{
  "encoder_arch": "swin",
  "model": "image denoising autoencoder",
  "dataset": "photos of plants, animals and fungi (iNaturalist)",
  "train_examples": 77898,
  "image_size": 64,
  "crop_scale_min": 1,
  "horizontal_flip": true,
  "translate": 0.06,
  "rotation_deg": 5,
  "color_jitter": 0.2,
  "bottleneck": "denoising",
  "downsampling_factor": 8,
  "encoder_norm": "layernorm",
  "encoder_norm_position": "pre",
  "encoder_activation": "swiglu",
  "encoder_mlp_ratio": 2.67,
  "encoder_head_dim": 32,
  "encoder_fused_qkv": true,
  "encoder_bias": "all",
  "encoder_qk_norm": true,
  "encoder_parallel_block": true,
  "encoder_inner_norm": false,
  "encoder_drop_path": 0.1,
  "encoder_patch_size": [4, 4],
  "encoder_conv_stem": false,
  "encoder_depths": [6, 6],
  "encoder_widths": [64, 128],
  "loss": "mse",
  "latent_channels": 8,
  "decoder_norm": "groupnorm",
  "decoder_activation": "silu",
  "decoder_weight_standardization": false,
  "decoder_widths": [32, 64, 96, 128],
  "decoder_blocks_per_level": 2,
  "decoder_block": "basic",
  "decoder_dropout": 0.05,
  "decoder_attention": false,
  "decoder_upsampling": "transposed_conv",
  "init": "small_normal",
  "residual_init": "none",
  "optimizer": "normuon",
  "muon_scale": "match_rms_adamw",
  "learning_rate": 0.0049,
  "momentum": 0.95,
  "nesterov": true,
  "orthogonalizer": "newton_schulz_5",
  "adamw_lr_other_params": 0.0013,
  "max_steps": 8500,
  "batch_size": 384,
  "epochs": 41.9,
  "lr_schedule": "cosine",
  "final_lr_fraction": 0.01,
  "warmup_steps": 420,
  "weight_decay": 0.05,
  "adamw_weight_decay_other_params": 0.05
}
Rows from block 0 of the decoder, named by matrix and row number. Rows with one number belong to one channel. Each number is 128 + 32 x the weight over the matrix's rms, rounded and kept within 0 to 255. All counts start at 0.
# convs0: first 3x3 conv (decoder.mid.0.convs.0.weight, 128x128x3x3), inputs 96-103, a 3x3 kernel for each
# convs1: second 3x3 conv (decoder.mid.0.convs.1.weight, 128x128x3x3, transposed), outputs 96-103, a 3x3 kernel for each
convs0.65 [ 99 107 114  93 221 140 111  92 112 123 160 133 139 141 109 126  97 118 140 122 128 170 155 166 150 145 118 121  54 154 139 103  91 118 136 122 128 128 135 167 127 103 105 128 124 141 150 131 126 185 121 116 149 143 145 121 144 134 142 147 138 113 138  65  79  79 103 155  92 117 143  99]
convs0.66 [ 86 139 119 154 201 135 140 111 127 129 136 122 104 219 121 132 163 115  92 107 130 103 147 118 102 109 102 125 139 164 137 139 129 135 178 139 106 152 124 153 106 135 120 145 105  97 119  98  99 128 153 130 133 121 121 152 106  59 151 149 137 131 159 140  84 120 147 151 112 107 119 116]
convs0.67 [114 147 159 119 155 113 150 183 113 127 145 132  98  54 129 123 160 123 103 131 152 141 147 126 138 135 118 148 147 137 132 124 120 153 124 122 120 144 132 126 197 114 152 110 153  86 134 130 152 135 146  94 124 131 140 141 127 133 118  75 138 138 114 126 133 128 141  93 189 109 130 133]
convs0.68 [112 141 114 122 139 136 170 158  86 117 128 125 155 198 130 152 155 111 129 101 117 146 143 149 136 198 143 141  86 122 127 148 125 109 108 108 126 157 119 144 190 127 109 112 126  82 166 103 140 155  90 147 171 101  92 122 118 134 126 134 100  94 164 109  70 123 121 156 145 132 123  99]
convs0.69 [117 129 104 149 184 102  95  47 105 134 139 143 128 146  98 123 122 132 106  88 147 141 118 127 131 151 167 145 110 104 163 104 165 132 140 113 144 103 134 128  48 115 111 144 109 124 168 127 141 125 106 139 177 171 152 147 112 136 137 122 121 123 106 100 119 109  81 139 151 134 121  99]
convs0.70 [143 149 132  81 189 138 126 143 111 139 171 103 134 131  92 138 123  90 150  90 142 131 149  76  71 127 104 123 129 154 138  89  96 113 124 128 118 101 114 172 122 114 137 154 138 144 112 135 127 121 137 102 124  86 111  55 125 142 143 146 102 129  94 156 122 117  90 155 107 124 171 112]
convs0.71 [143 143 154 128 145 129 140 110  99 112 118 149 151 128 107 119 139 123 163 116 123 121 199 139 136 164 155  92 187 147 105 125  94 129 151 106 140 125 125  95 117 127 165 124 138 125 150 123 130 182 111 129 124 109 138 116 135 151  80 163 110 132 131 157  84 112 123 179 152 101 148 133]
convs0.72 [120 154 172 125 160 157 127 117 125 135 140 114 128 145 124 142  96 177 160 114 121 154 186  90 160  81 125  86 112  96 121 132 134 137  86 128 136 122 126 129 145 163 147 140 130 133 137  86 128 143 120 144 140 127 110  80 119  96 138  86 116 122 121 129 121 166 122 142 154 142 140 111]
convs0.73 [143 154 117 168 177 101 166 160 152 142 155 139 104 180 163 114 124 139 105 116 102 102 104  67  88 117 113 134 125 125 116 107 108 129 132 143 134 130 175 143 161 136 100 151  81 129 109 146 111 221 161  86 136 133 111 159  94 160 151 105  98 139 118  99 104 102 151  91  99  88  89  76]
convs0.74 [162 174 145 135 186 126 155 176 135  98 144 189  96  90 176 170 149 146 106 171 138 166  61 120 126 142 161 132 100  79  99 116 101 151 142 150 116 145 124 133 135 117 125  99 120 111  96 141 130 153 111 119  85 129 126 126 101 131 117 153 118 111 104 144 137  71 150  26 113 118 161 111]
convs0.75 [122 137 119 108 168 169 104  99 124 127 149 132 146 153 146 102 163 171 119 121 108  85  78 124 146 159 108  94 115 149 103 119 138 130 112 124 134 102 114 102 163 119 159 147 112  91 122 158 118 128 120  96 170  94 146 140 129  83  94 104  80  91  80 151 132  89 126 153 148 109 126 101]
convs0.76 [175 149 124 130 171 168  91 115  97 148 121 143 121 103 118  87  83 170 136  97 119 114 193  47 107 123 127 135 134 177 174 126 184 114  97 128 123  87 110 138 107 109 119 140  91 124 127  92 142 142 112 102 112  99 123 118 153 143  45 104  87 119 135 152 117 126 146 163 100 136 155 149]
convs0.77 [119 152 140  86 140 130 140 110 137 151 169 145 153 187 107 151 181 173 113 127 139 129 116  75 111 133 149 139 145  77 160  96 154 139 129 160 112 105  92 111  83 100  90 102 121 118 121 122 148 173  94 136 160 119 109 119 102 106  99  70 108  94 109 157 142 122 122 119  75 115 105 104]
convs0.78 [131  92 128 152 174 129 131  98 119 119 159 102 118  91 124  99 139 117  82 196 152 132  94 116 119  99  51 146 125 118 158 154 125 122 111 116 135 119 177  98 144 179 110 119 133 152 105 154 134 123 162 137 104 136 102 119  96  68 185 159 109 137 133 126 156 120 140 109 116 126 130 120]
convs0.79 [ 96 115 104 152 125 123 123 146 105 137 125 133 127 139 135 128 154 132 115 109 135 167  99 144 162 168 162 114 101  98  94 115 136 121 144 105 128 137 114 193 141 114 124 139 119 139 117 145 123 137 128 123 141 127  75  92  84 124 119  72 122 109 104  99 124 128 161  76 107  77 129 120]
convs0.80 [ 78  37  29  91  71  72 111 119 119 194 207 155 169 213 199 141 110 151  84 169  17  78 101  60  36  77  80 170 130 131 161 149 124 148 111 120 123   0   0  80  50  23  83 167 131 109  65   0 103 146  49 118 190 107  97   0   0  81 103 132 156 148 186  54  52   0 115 181 123 220 241 138]
convs0.81 [128 152 149 145 117 160 140 126 114 110  62 121 163 137  52 129 170 150 147  19 114  76 125 158 100 137 158 117 117 139 124 122 108 168 146 155 122 180 136 102 196 157 130  82  83 126  28  62 160 169 110 133 154 131 152 178 102  68 182 172  68  48 102 127  69  82 161  82 146  87  86 109]
convs0.82 [129 130 104 172 132 154 106 126  97 111 150 128  87 191 115 187 105 130 143 113  85  90 248 145  86  42  86 165 108 136 125  44  91 145 134 120 117 108  93  82  49  73 129 133 140 103 157 100 137 236 111 108 125 137 142 106 153  83  65 163 150 153 160 135  93  79  63 105 112 144 152 113]
convs0.83 [132 145 153 133 207 153  90 108 147 105 120 123 121 160 102 128 139  96 100  96 122 114  73 148 126 104 121 126 106 133 113  54  97 121 135 137 130 114 120 102 125 113 130  98 131 138 134 102 138 169  99 101 118 120 177 135 106 132 104 140 130  94 135  86 116 125 140  98 138  89 140 135]
convs0.84 [118 116 112 108 137 117 160 137 112 105 156 139 158 156  86 120  37  72 188 144 131 123 188 130 151 150 146 131 139 101 103 132 110  97 102 112  94 154 130 107 136  94 137 144 118 158 127 133 157 152 136 100 100  86 114 206 135 118 142 149 137 111 146 148 164 165  94 201  98 124 108 123]
convs1.65 [156 147 112 105 235 119 143 154 145 132  48 145 102 180 145  92 129 127 141 169 135 175 199 137 127 142 125 150 149 125 169 185  96 135 136  88 121 181 160 182 150 157 143 136 114 139 135 105 143  96  94 112 145  86 117 118 143 140 169 180 144 112 109 148 118 100 113  96  93  98 145 121]
convs1.66 [111 131 123 159 194 121 108 161 137 154 105 126 174 195 167 153 125 158 117 138 152 134 151 104  87 135 134 112  81 119  73 147  87 122 193 112 112 112 112 115  33 161 147 139 120 141 146 139 123 167 136 141 157 100 127 108 126 109 122 140 123 101 106 152 115 111 143  80 127  98 119 101]
convs1.67 [135 155 168 136 123 125 123 110 128 113 148 153 136  98  59 133 145  95 151 124 134 120 147 100 124 114 138 122 175 118 117 204 132 148 172 112  97 138 157 170 162  67 117 113 123 128 149 117 158 115 102 118  89 117 110 103 147 151 155 114 121 133 109 131 145 124  96  78 161  82 112 170]
convs1.68 [130 105 114 108  30 135  96 116 121 123 160 140  91 232 105 106  49 111 126 129 133 135 132 110 147 100 119 117  91  72 131 255 141  94 119  99 106 126 146 147 170 161 130 118 135 122 108 121 161 140 118 142 139 136 158 153 111 151 182 145 125 178 130 162  88  88 193   0  21 162 102 108]
convs1.69 [121 163 168 168 199 148 167 117 135 143 189 201 131 219 229 170 216 156 143 127 151 151 153 141 141 173 166 149 131 125 114 182 115 148 163 107 155 137 151 174 113 127 130 159 143 115 150 146  84 176 173  97 119 132 127 130 160 146 137 121 136 133 128 132 154 128 122 127 163 124 114 146]
convs1.70 [148 179 126 108 187 154 112 131 123 110 141 140  93 211 118 124 152 134 135 132 149 138 140 142 147 173 152 147 150 208 137 162 178 129 164 140 143  98 110 141  86  85 171 163 133 132 130 149  99 161 101 137 117 142 140 146 132 139 124 134 146 156 143 143 125 136  90  61 109 128 144 135]
convs1.71 [124 112 150 155 132 149 115 116 107  59 111 108  96 167 106 122  73 156 138 115 130 114  90 112 129 139 116 134 128 109 160 223 152 129 106 130 126 132 101 114 193 108 140 158  75 128 138 141 155 112 184 113 109 144 141 136 153 153 179 141 128 154 141 125 175 142 125  51  98 137  86 126]
convs1.72 [151 139 109  74  46 114 106 130 141 150  84 159 151  83 136 125 127 112 148 132 133 157  93 131 124 104 123 133 125 127 147 159 112 160 156 118 113 124 101 128 131 106 113 104  88 152 140 151 141 152 128 132 111 128 131 128 158 131 136 129 139 108 121 136 121 161 111  60 156 139 141 149]
convs1.73 [146 143 115 203 255 140 137 144 130 124  91  96 114 127  88  95 116 142 131 122  98 127 115 136 102  88 101 137 127 168 162 196 135 118 164  93 152 171 119 177  68 125 132 117 133 147 149 136 181  66 125 142 162 143 100 121 160  81 147 109 114 128 135  44  93 148  42 120 179  46 156 154]
convs1.74 [136 143 136 176 191  83 150 147 162 161 172 137  73  24 174 134 120 128 123 154 135 143 162 111 124 116 151 126 127 135 122 154 155 191 150 122 122 177 149 154 121  48 130  89 128 161 151 136 165 113  86 138 129 101 135 158 155  97 130 146 117 115 152 108  50  95 127 153  87  99 154 107]
convs1.75 [120 103 155 125 226 112 140 167 115 200 180 139 148  97  81 138 140  81 116 161 127 105 137 135 123 118 125  92 107 102 163 127  93 176 120 125 130 116  84  96  84 143 129  77  99 125 127 127  76 112  91 123 136 125  98  97 103 108 177 130 145 111 149 127 174 154 142  73 135 123  65 117]
convs1.76 [180 164 189 207 194 156 151 111 150  95 102 128 127 133 109 143 136 114 147 119 130 171 144 119 131 141 146 134 178  65 121 190 107 100 160  98 135 176 134 151 134  95 116 168 134 138 165 128 107 174 130 141 143 126 123 148 121 199 179 133 156 175 136  85  95 107  93 128 128 118 122 100]
convs1.77 [149 120 183 182 255 156 158 122 139 107 124 157 123 163 205 143 168 182 108 163 120 111 196 124 104 169 141 176 179 161 182  89 130 154 177 126 140 155 153 221 146 166 177 162 181 149 144 147 114  96 146 120 119 139 118 138 166 137 152  83 120 109 110 125  91 117 158 158  98 152 148 143]
convs1.78 [162 126 148 121 122 191 147 131 131 157 164 132 144 147  75 149 169 103 138 143 115 162 145 136 154 128 109 113 116  90 199 170 117 139 135 151  96 121 110 102 214 173 155 189 117 111 136 145 126  82 144  94 109 134 104 106 121 118 139 160 116 147 139 144 152 103  83  86  89 135  73 147]
convs1.79 [138 160 137 146  69 127 141 146 127 144 158 114 109  69 112 136 138 106 112 127 141 115 129 146 138 125 145 102 104  91 125 215 171 103 122 150 145 111 164 134 166 142 147 147 148 125 129 136 200 163 124 137 136 141 137 154 125 105 141  38  91 133 118 106 112 154  89  62 119 103 104 110]
convs1.80 [143 128 137 150 140 132 130 105 113 112 147 131 128 146 146 222 203 144 135 137 122 139 130 122 134 140 131 126 174 136 110 165 149 114 129 125 158 156 136 149 205 149  81 106 114 136 154 120 143 163 160 123  91 139 142 168 136 141 212 166 117 161 129 148  72  97 148  35  63 151 156 134]
convs1.81 [137 116 109 113 103  91 121  72 123 148 153 111 142 131 127 128  73 121 135 158 116 142 149 124 146 166 126 127 127 130 112 139 117 112 132 157 136 152 117  70  86 147 100  50 100 126 125 111 137 160 107 140 139 152 128 143 130 121 131 127 136  98 118 115 116  97 143 162  92 120  73 115]
convs1.82 [113 106 105 108 163 114 107 101 106 142  70 110 117  91 125 101  98 111 142 156 143 113 106 144 132 117 126 149 138 128 142 130  94 137 150 155 137 143 130 126 139 150 137 104 119 140 125 138 129 104 118 146  97 118  97  80 126 119  52 138 125 108  98 156 180 164  64   0 126 162  32 178]
convs1.83 [118 117 131 116 248  97 131 148 127 151 165 123 127 159 139 121 149 173 141 154  99 115 135 136 130 110 111 143 143 140 135 143 129 122 131  89 147 136 127  94  88 127 121  69 122 122 170 105 137  29 120 125 134 115 130  77 177 111 136 158 118 112 124 152 180 103 124  47  75 130  43 117]
convs1.84 [113  87 122 122 255 171 154 114 129 138  83 138 154 167 151 124 120  77 128 128 111 137  89 102 122 132 134 125 130 128 104  93 121 159 116 159 110 119 135  85  37  98 122 154 103 179 159 175 108 117 109 125 136 108 117 108 132 151 156 104 137 125 109 131 101 135 123  69 145 154  83 197]