{"encoder_arch": "swin", "model": "image denoising autoencoder", "dataset": "photos of plants, animals and fungi (iNaturalist)", "train_examples": 77898, "image_size": 64, "crop_scale_min": 1, "horizontal_flip": true, "translate": 0.06, "rotation_deg": 5, "color_jitter": 0.2, "bottleneck": "denoising", "downsampling_factor": 8, "encoder_norm": "layernorm", "encoder_norm_position": "pre", "encoder_activation": "swiglu", "encoder_mlp_ratio": 2.67, "encoder_head_dim": 32, "encoder_fused_qkv": true, "encoder_bias": "all", "encoder_qk_norm": true, "encoder_parallel_block": true, "encoder_inner_norm": false, "encoder_drop_path": 0.1, "encoder_patch_size": [4, 4], "encoder_conv_stem": false, "encoder_depths": [6, 6], "encoder_widths": [64, 128], "loss": "mse", "latent_channels": 8, "decoder_norm": "groupnorm", "decoder_activation": "silu", "decoder_weight_standardization": false, "decoder_widths": [32, 64, 96, 128], "decoder_blocks_per_level": 2, "decoder_block": "basic", "decoder_dropout": 0.05, "decoder_attention": false, "decoder_upsampling": "transposed_conv", "init": "small_normal", "residual_init": "none", "optimizer": "normuon", "muon_scale": "match_rms_adamw", "lr": 0.0049, "momentum": 0.95, "nesterov": true, "orthogonalizer": "newton_schulz_5", "adamw_lr_other_params": 0.0013, "steps": 8500, "batch_size": 384, "epochs": 41.9, "lr_schedule": "cosine", "final_lr_fraction": 0.01, "warmup_steps": 420, "weight_decay": 0.05, "adamw_weight_decay_other_params": 0.05}
Rows from block 11 of the encoder, named by matrix and row number. Rows with one number belong to one neuron. Each number is 500 + 50 x the weight over the matrix's rms, rounded and kept within 0 to 999. All counts start at 0. Numbers have three digits each.
# gate: MLP gate (encoder.blocks.11.mlp.gate.weight, 336x128), inputs 64-127
# fc1: MLP up (encoder.blocks.11.mlp.fc1.weight, 336x128), inputs 64-127
# fc2: MLP down (encoder.blocks.11.mlp.fc2.weight, 128x336, transposed), outputs 64-127
gate.152:519420466466479473559561480471462478566484481568528456504465555442467543477419543513553510437566488544460455545436482500502445476511489551526443545482552427507458464500499472481401560524513594
fc1.152:462481458494540591493419521537488533500445506479559451418536510519614471430549539435412482554435502512566476494490445481471536511473462533434485521555550480525506481407609607556489505482495495
fc2.152:550572473504565433482419554461549537413479580473424607592512440519525523486528421457439489598400546494558498456523596594473544505421556513475527405524475558518550515503502501554567424545495498
gate.153:438486502567477496513475545530487487497545494541508478514462460453462557544447495498497509522501512492504500479500486514459523522509500484520503534511464483487491481488491470488546501447513461
fc1.153:547473526521524398514410430544509511477515438534459460573520526487623533508483425498607388487406509422536455505531573472582601517567483483480390583468470472437625504499454552452542446559578574
fc2.153:477481443458506470477459503493451520513547452534438519516482515467530602633471360601481467452517478485527450577471338457421523519421496442505472477555593485511568491477508584494510560440554480
gate.154:630452628550513312492480496657422466219596345395437396436473495528435447478369496485581410592549422527544533674523486455518547522430582498498582440435541465414545495424488603404484540384286530
fc1.154:532470519546439363514474552524515595475561496580487484497480430515530532447475494437523503520562461532470568545490538526490534547525535460504525496465497514402533503538500484395487484549459525
fc2.154:493534453486464493477462486452514519507477488448466520519563529466510479506500471545504500482482532485486471500509494484511503497503530493492464536517498502530490510503525528560548468485500493
gate.155:462480556607433528521499576559515436565433469451485452467514474495455438488472507517482551533528545494462484567529531443528497498550530513488486559471486544503548563468539521487487535503508482
fc1.155:431498430515542426427504497469496527496546463556535488547514537507566523499458467364574487419468510425549492498435579479470571534449559422494491548543531502517485411526531457481514494568466517
fc2.155:514493504481477553447487479492487514497464465430476489506526501468482529459528515519501531505458578507502474558449393427488502453540512490500505491443502471564590580481510512525520516502497499
gate.156:529525505593503486485460486537561456548424449467509550410539385513528554538433389523428554491493552520535477460551506547625497533584521568544497488563488562505544460455485562499500467537455478
fc1.156:479487516499442494504474490483527476507512546543499508534491476522509536535447539456527488487459490470498541468491526533462612521489535499487486511584524479538529516460501437512472518538457502
fc2.156:562594448514588396551477574594511519567357409429475559373489417453575558513520358545407510463567535578444389426493497485613388554583511584570472421385484556431493475637457602477536404504545587
gate.157:522470497484550472474477515521485474534551493578482546467534500502567527465543457436510475442484528523464517493500444514532486492587539463480488541606410525482588531475487376488519508515517538
fc1.157:426558464602399480529572371507580539467445488471440441501566563494524557441410440474670373495487501462620476459562587512526607574481524399472502533476482538500444406484454584542447450581509485
fc2.157:487446419521473508478646428581548417460426543581393477467553617542470621453525428465658387476461521578655458493518405479455462454463530452463614537566477557471471438484467532557501403476563537
gate.158:437437552548471481541471521516530501482520493502542473462499490465512504541446507501536482495504499491490509513516547506501495512592568521509494514505457528526491492487476493461493504516494443
fc1.158:565494468457529566490525491472476480509410606469549584519468538451381435579617614545487479502540368616533424494453449526465387373412570497511535489502518475449484527490401560516440478428496509
fc2.158:515491528459629470475485499499513530501464510412522533550513549456521357560514558538439491528530490542497512492549566531559483527556442505423501474469547510343374471443432550524484521497502416
gate.159:536577495504429542549465471441573459532473494482497521512568516502463474475535549525557481430527492550473514526445471573434521392444516493438539452508520542518405505506576478496409490554439435
fc1.159:559463365528486549447519467510334512514446449543441538391413445473492516416435528439522493572437456525473527491589556438487545506485573424601533560547590498597548671503436589601499495518545511
fc2.159:400465521498512559503550487517469537520543502512519489477482498567539508492473467523494467506468421481508507536463507465528480522483540530569452511527477502489513535476519492493505456534555514
gate.160:451479575533525563504477480529562458482468481488584486514521489477443531509502479509432497539482489501532506488494502528581470540522464504526526469502506537573488456496467518533542526510457434
fc1.160:410485555484577501511428512524510410543510485512545574441554471510499535475452607506480500510581497495561498471495499499485515476519482517536542440503514474494481497589489468463561477557464503
fc2.160:597467477518404458575506470474524624351475480466480322562437523450417454533635343477497454367346432518384602465466611523603491566470506467455503518493443436603528492462489567629402594431520466
gate.161:527454476516485520493520544501599571460597523494502496490545525429537465553505531470486494435471460578495402476492506476488508567415408497504525608487468467473473528472476545434502519499527528
fc1.161:422520355527475573483553506451571570526476446506555491590355471499486534480535571538519525517495525512435571548556488445478570546524481494437542499478458465467452505500564537440547445572474412
fc2.161:502483519467462429496470474499498486511518543476477482477614532514501444590481485518479465477504503538481520507496560462534475539491474498497529594535430555546513524496460467450452569513480562
gate.162:526510542520446573608512539512476498488551463537448502540520543535544459515523497541465410553496533511472435565547483491514475462494462569444525523464510455451504513440564515521534460503507448
fc1.162:573497525378468453495518566499547486483534531626487480448540473510578607552493410548375501419493514388506442402501488618628468608443484663480393428493458392389475380521453482535572484465503520
fc2.162:501458487530473521569483499489484471523469478512532511505484499492487469501536498551549450477498455535454482564485493488536507475521542453537514484468436521548496548493572477514443516514497474
gate.163:488527471470468443473553457525473509494496509481500490506557507502514436454501480503497572513466522496523496508519483519510520537506488473496531468503472466529526465484514495468533496520532534
fc1.163:458555482566481504563527557416540456442490445494451546493456492493509488599430492502560455452495418511471390391520491515583466490508494470513470501444546443534502505460532495525492533541502506
fc2.163:565517514592540507415466410513451466412549497498506470492628523520485546465446474489515469495502534462586492561533521526523536501447488454466528456494490395543497477483351481449515459532447491
gate.164:498493479453514460427405486472474458496445490535583566468473474503535451525527522454446563510467582475508537531486454471531521469486545603529521513404514561429557406453598473542511463498526428
fc1.164:512500401480489523620446542442495527497424445554470511534513548493553578550529475525511483578529493480491553527453524491490498504483585488464495482350571550499523532438510447480456514514426483
fc2.164:472448518488492529558520534512545480500508542445467529489451479522474446548485508498529531521454487480406422545560454502573507479499481553497545518561484450586481462546461500484520485518543548
gate.165:504558585515481483531492490494488417484434556481540433534487452508469473490419444553461531497487456497512544495420525505538518493550446530539516547571427540510485432503513469548528539518493496
fc1.165:493557498493479514528521515507482533462551490579463495478483501528563405521501381537489452508392600470485602473531409585475508443495454399533543540468473537558499527425538375514515479600507446
fc2.165:533435459531565448450459512439594451548478466471492446477549417388397559408470616524554506499598394469515391564504526465538417675499580539436477414541534483415513486554565717449445594366462562
gate.166:412490497524463522466529510521481534569444474504512510460420489415462578479536423632509531576486512515488455516519498537523480500426496554512592463525483478538533506520490557435504414557548557
fc1.166:489491478424513526520524524502447510532448477586478467459474477509450494526531446509514578486542563488492503474462464504484456458459567478450513526464537469436390491584438460522597492544466529
fc2.166:357471484565391458479512456567506500455500486426512568506426491474545558379588530543526454547458443496530511460498572580487581485387480556540606467585374498557618425497502598483433366587594554
gate.167:656500495465477499519464538411475463452443511584529478445521522555450458507459524491460386530517450449522501408566432496492561437437474562457594516433506509449547579512553486528492419550547493
fc1.167:398504601513514501423488527560502517511505446507501560462521574535488483463592519421584560466516439580440450443383528567541511454437521432530476510484564448541543494504402509502515480478492512
fc2.167:584525455448516528392508481506478428527454553509551490515503546480495514495605460484414442482571455465536560454559503518525555484418527590510591498475507512492518462452537457526443465514489506
gate.168:545532535448490493554451524493486511597566513487519530540474461450558432391525563494446557507526506511532503482474491467569464540512487517480551520500516602462554504531555463486455541507546460
fc1.168:432556476487484492526502533495463576561410517488441499570488499512544489519545484509550519515480522502496452538523486577432443515453499585503465451523463556488490561512479484505494464518488579
fc2.168:502455522465512464479499470546545416490532473475507553389534487512448530528457540420465449528488525476567509515519572443534509466523527477507480584456451433554492396467554534445450548537540477
gate.169:426442476570480518525499486547538489508423463442499502474477478466582459481521454499465532484498546441618519531576587508554445607544549565469525527526488518451464491492515452493461577492508457
fc1.169:480515570499471434465448524512497524458488463497522496549490498496529510567487496488451469492468510504515479533523513556464537525520468507499522473477477502541488476496468478525498509539472519
fc2.169:440456290505466624570495407465564511611336467397430503392476580481620442388616411511516495491515494392592505500547532455572415614522599568498532529546563519439422482574524352471480557421543445
gate.170:404397573546521429460521573529472595502562480599458658530495504490505452569462516484465509500507454543469519553561356522508587555508464521456454527469556455528522410508451558414524413394543557
fc1.170:497532517541469547473546579573463479456491502571562481470562440470528529517483473495467524526508438524443505478559466646423528502437538552447464493455528503530558538555439555547493398430550596
fc2.170:533449516522459429511457450465481545564464506483510476426564463522463544505545517528541430523520536475488529451483530471470468486538450444533516531518468511501545427458485467479501503511506473
gate.171:560542611499496483505459593504501401452535473491548408495533601491439412486577536559481415478549556389500560505468522456502429497475489466491561485420512509539500529549430512510569495595469521
fc1.171:531467451484477498458493433570523490490517489489546481467556462441448509585578491510438436402433534469513548583487574495469448499490443550503582404503486558450506550531479556609511464530432516
fc2.171:455490515511479523517411519551564519511480499517555483500534522513490460450505595577532474571460478460489531496452449460569544481522500483511483481416508515546405474509527484466536461540508494
gate.172:422617275567592542386507279514428257381367576683612605516524782491405487571536596739731205198576636536328393437404661400622393321430263328452444708743467308420448454534573586473535512454760399
fc1.172:490544516496460489362459479498456592649573612478561499465553437486508540304578416542331712626515532467656621497487453435459455515517574452487555452475621541442495438446567538549492404450609403
fc2.172:501460455433489612554428491437535532431437458541480589523428526509425447640482543514581391487461477483375433537492501568540587443443468636543479500480447583509499582575507529585537559511489556
gate.173:462464519496455529439524493525547424492499514464510492572506445564439516508512483474510486467516480522562530496512523516513549492579579532435436563529473503455535509490546517465526509537498479
fc1.173:466434467544498487668592552513554457460495470472390485439475527550454512454504481458612479425425537486506613436499501499381569496580601376459404523526541508514529559535494505490430482482498540
fc2.173:536417433495551524554546458498510447550538465460415484510482501542427526435523473556519586483582451474519545535495362465404526524426528480406462480544597487542575503505565534422432447463458466
gate.174:503403485520459566470407422467422473502572567402571519482526534495459532574613526497547538510447551445480537411526538551503598445504453500488611500495496462521515567641447578480450568516424440
fc1.174:469404511434469577426438435528451562453576496499552482535459587559480580534481439556504517510446547497487514510488535539564498594507447548461520412456524533401492521560530461441467505471491557
fc2.174:484567493541468485498504496531536513516479508466422464455555490463426459487604494451490536484538549503478510463552523508485573442496488490505543588483489427509515441463547515521504460587493507
gate.175:500408499477583401393462671623368519617432434611396618541560495537464641551541533523551422605498373514439590350432408489620450604490574618493402439449597551431489383556480471396575318494573631
fc1.175:561635516440473549511485423525511463424464512513551470514501465551435415478504540473462491507493495440484534486494558553499467514491492481481528444525530473488500551448511470565526490527511432
fc2.175:450399520429453556542536481508564486463487506545488476470440474489562479476478466554486531485556510559489470504483477466510574474497501525529478540455533520525498551500513521485438494478495522
gate.176:485390548537502498529563435490532465515517473561535534535519434529456480506497483554461548481486536587570569442523503543535398501529504561464524513527441597528460498525492531504486457486551524
fc1.176:523479497531528557521481513524479454568415498378519508524463483486496491516511480568458481500480503500546502461532521464527473519572478505524526502462489509443528462450487577561477477493482459
fc2.176:489624414495510529475382558569490506494452501398473400390473637501561518472496478414573417520513503386473395595521560459521624491591485387554372569487583384394604490477458468502479555543389460
gate.177:439526563525517513487398524498515475519495444460558529459511448478559496475478459531485558493563574431505394415456486547527562534461538445546388449395482555539500491511543498511532523565531518
fc1.177:449563503529506510433473491494514483448499407461516432475539465531444493478518441535493573545517519540462444444473499528427521425522524516509479478472501453467491525514516580445580534469522495
fc2.177:528444480547510409541565496545489542475482584551413571513483538469490478503533485469498373499417472565563580598494505544548432512586552530425516426523461461445496467462424426479496458558474491
gate.178:476501513509504568521524544494537500488500452619560393459518479526364484452461482531517533509460440527484596566498499566482375459513542453520542494479522546524492513488497489448481454502504503
fc1.178:449479529487467479464476553561437453540485495469491492480529469531517548480413476575552507576529502454451470541567514512574467536466464490588517530434517579480501504430505519455519457515508405
fc2.178:426538545469380381481415547521416511575586627301482649609506530567656560556549593474447484501552666396471395364513538415511594534398427509563402492515413429475512504606498579554448569512549438
gate.179:473565492520508546480524513532401496502453539606453417462445472462502517534495564478496536466553505529519540546526535457579493449482531527560394515509459495540536494472504464560522459409579522
fc1.179:530473498549453538516550402503528544480478423468488479372466497517571522517384562534456468539543504563569527503505546514482522500433460423376430532488477535584461531650469482541418558473471431
fc2.179:491502463496489558471477526468462482512486537517501497462490478450544560445526440531507533506554505512521550544497531468552481447514542521601516518455522490530521542464535457502493506494502565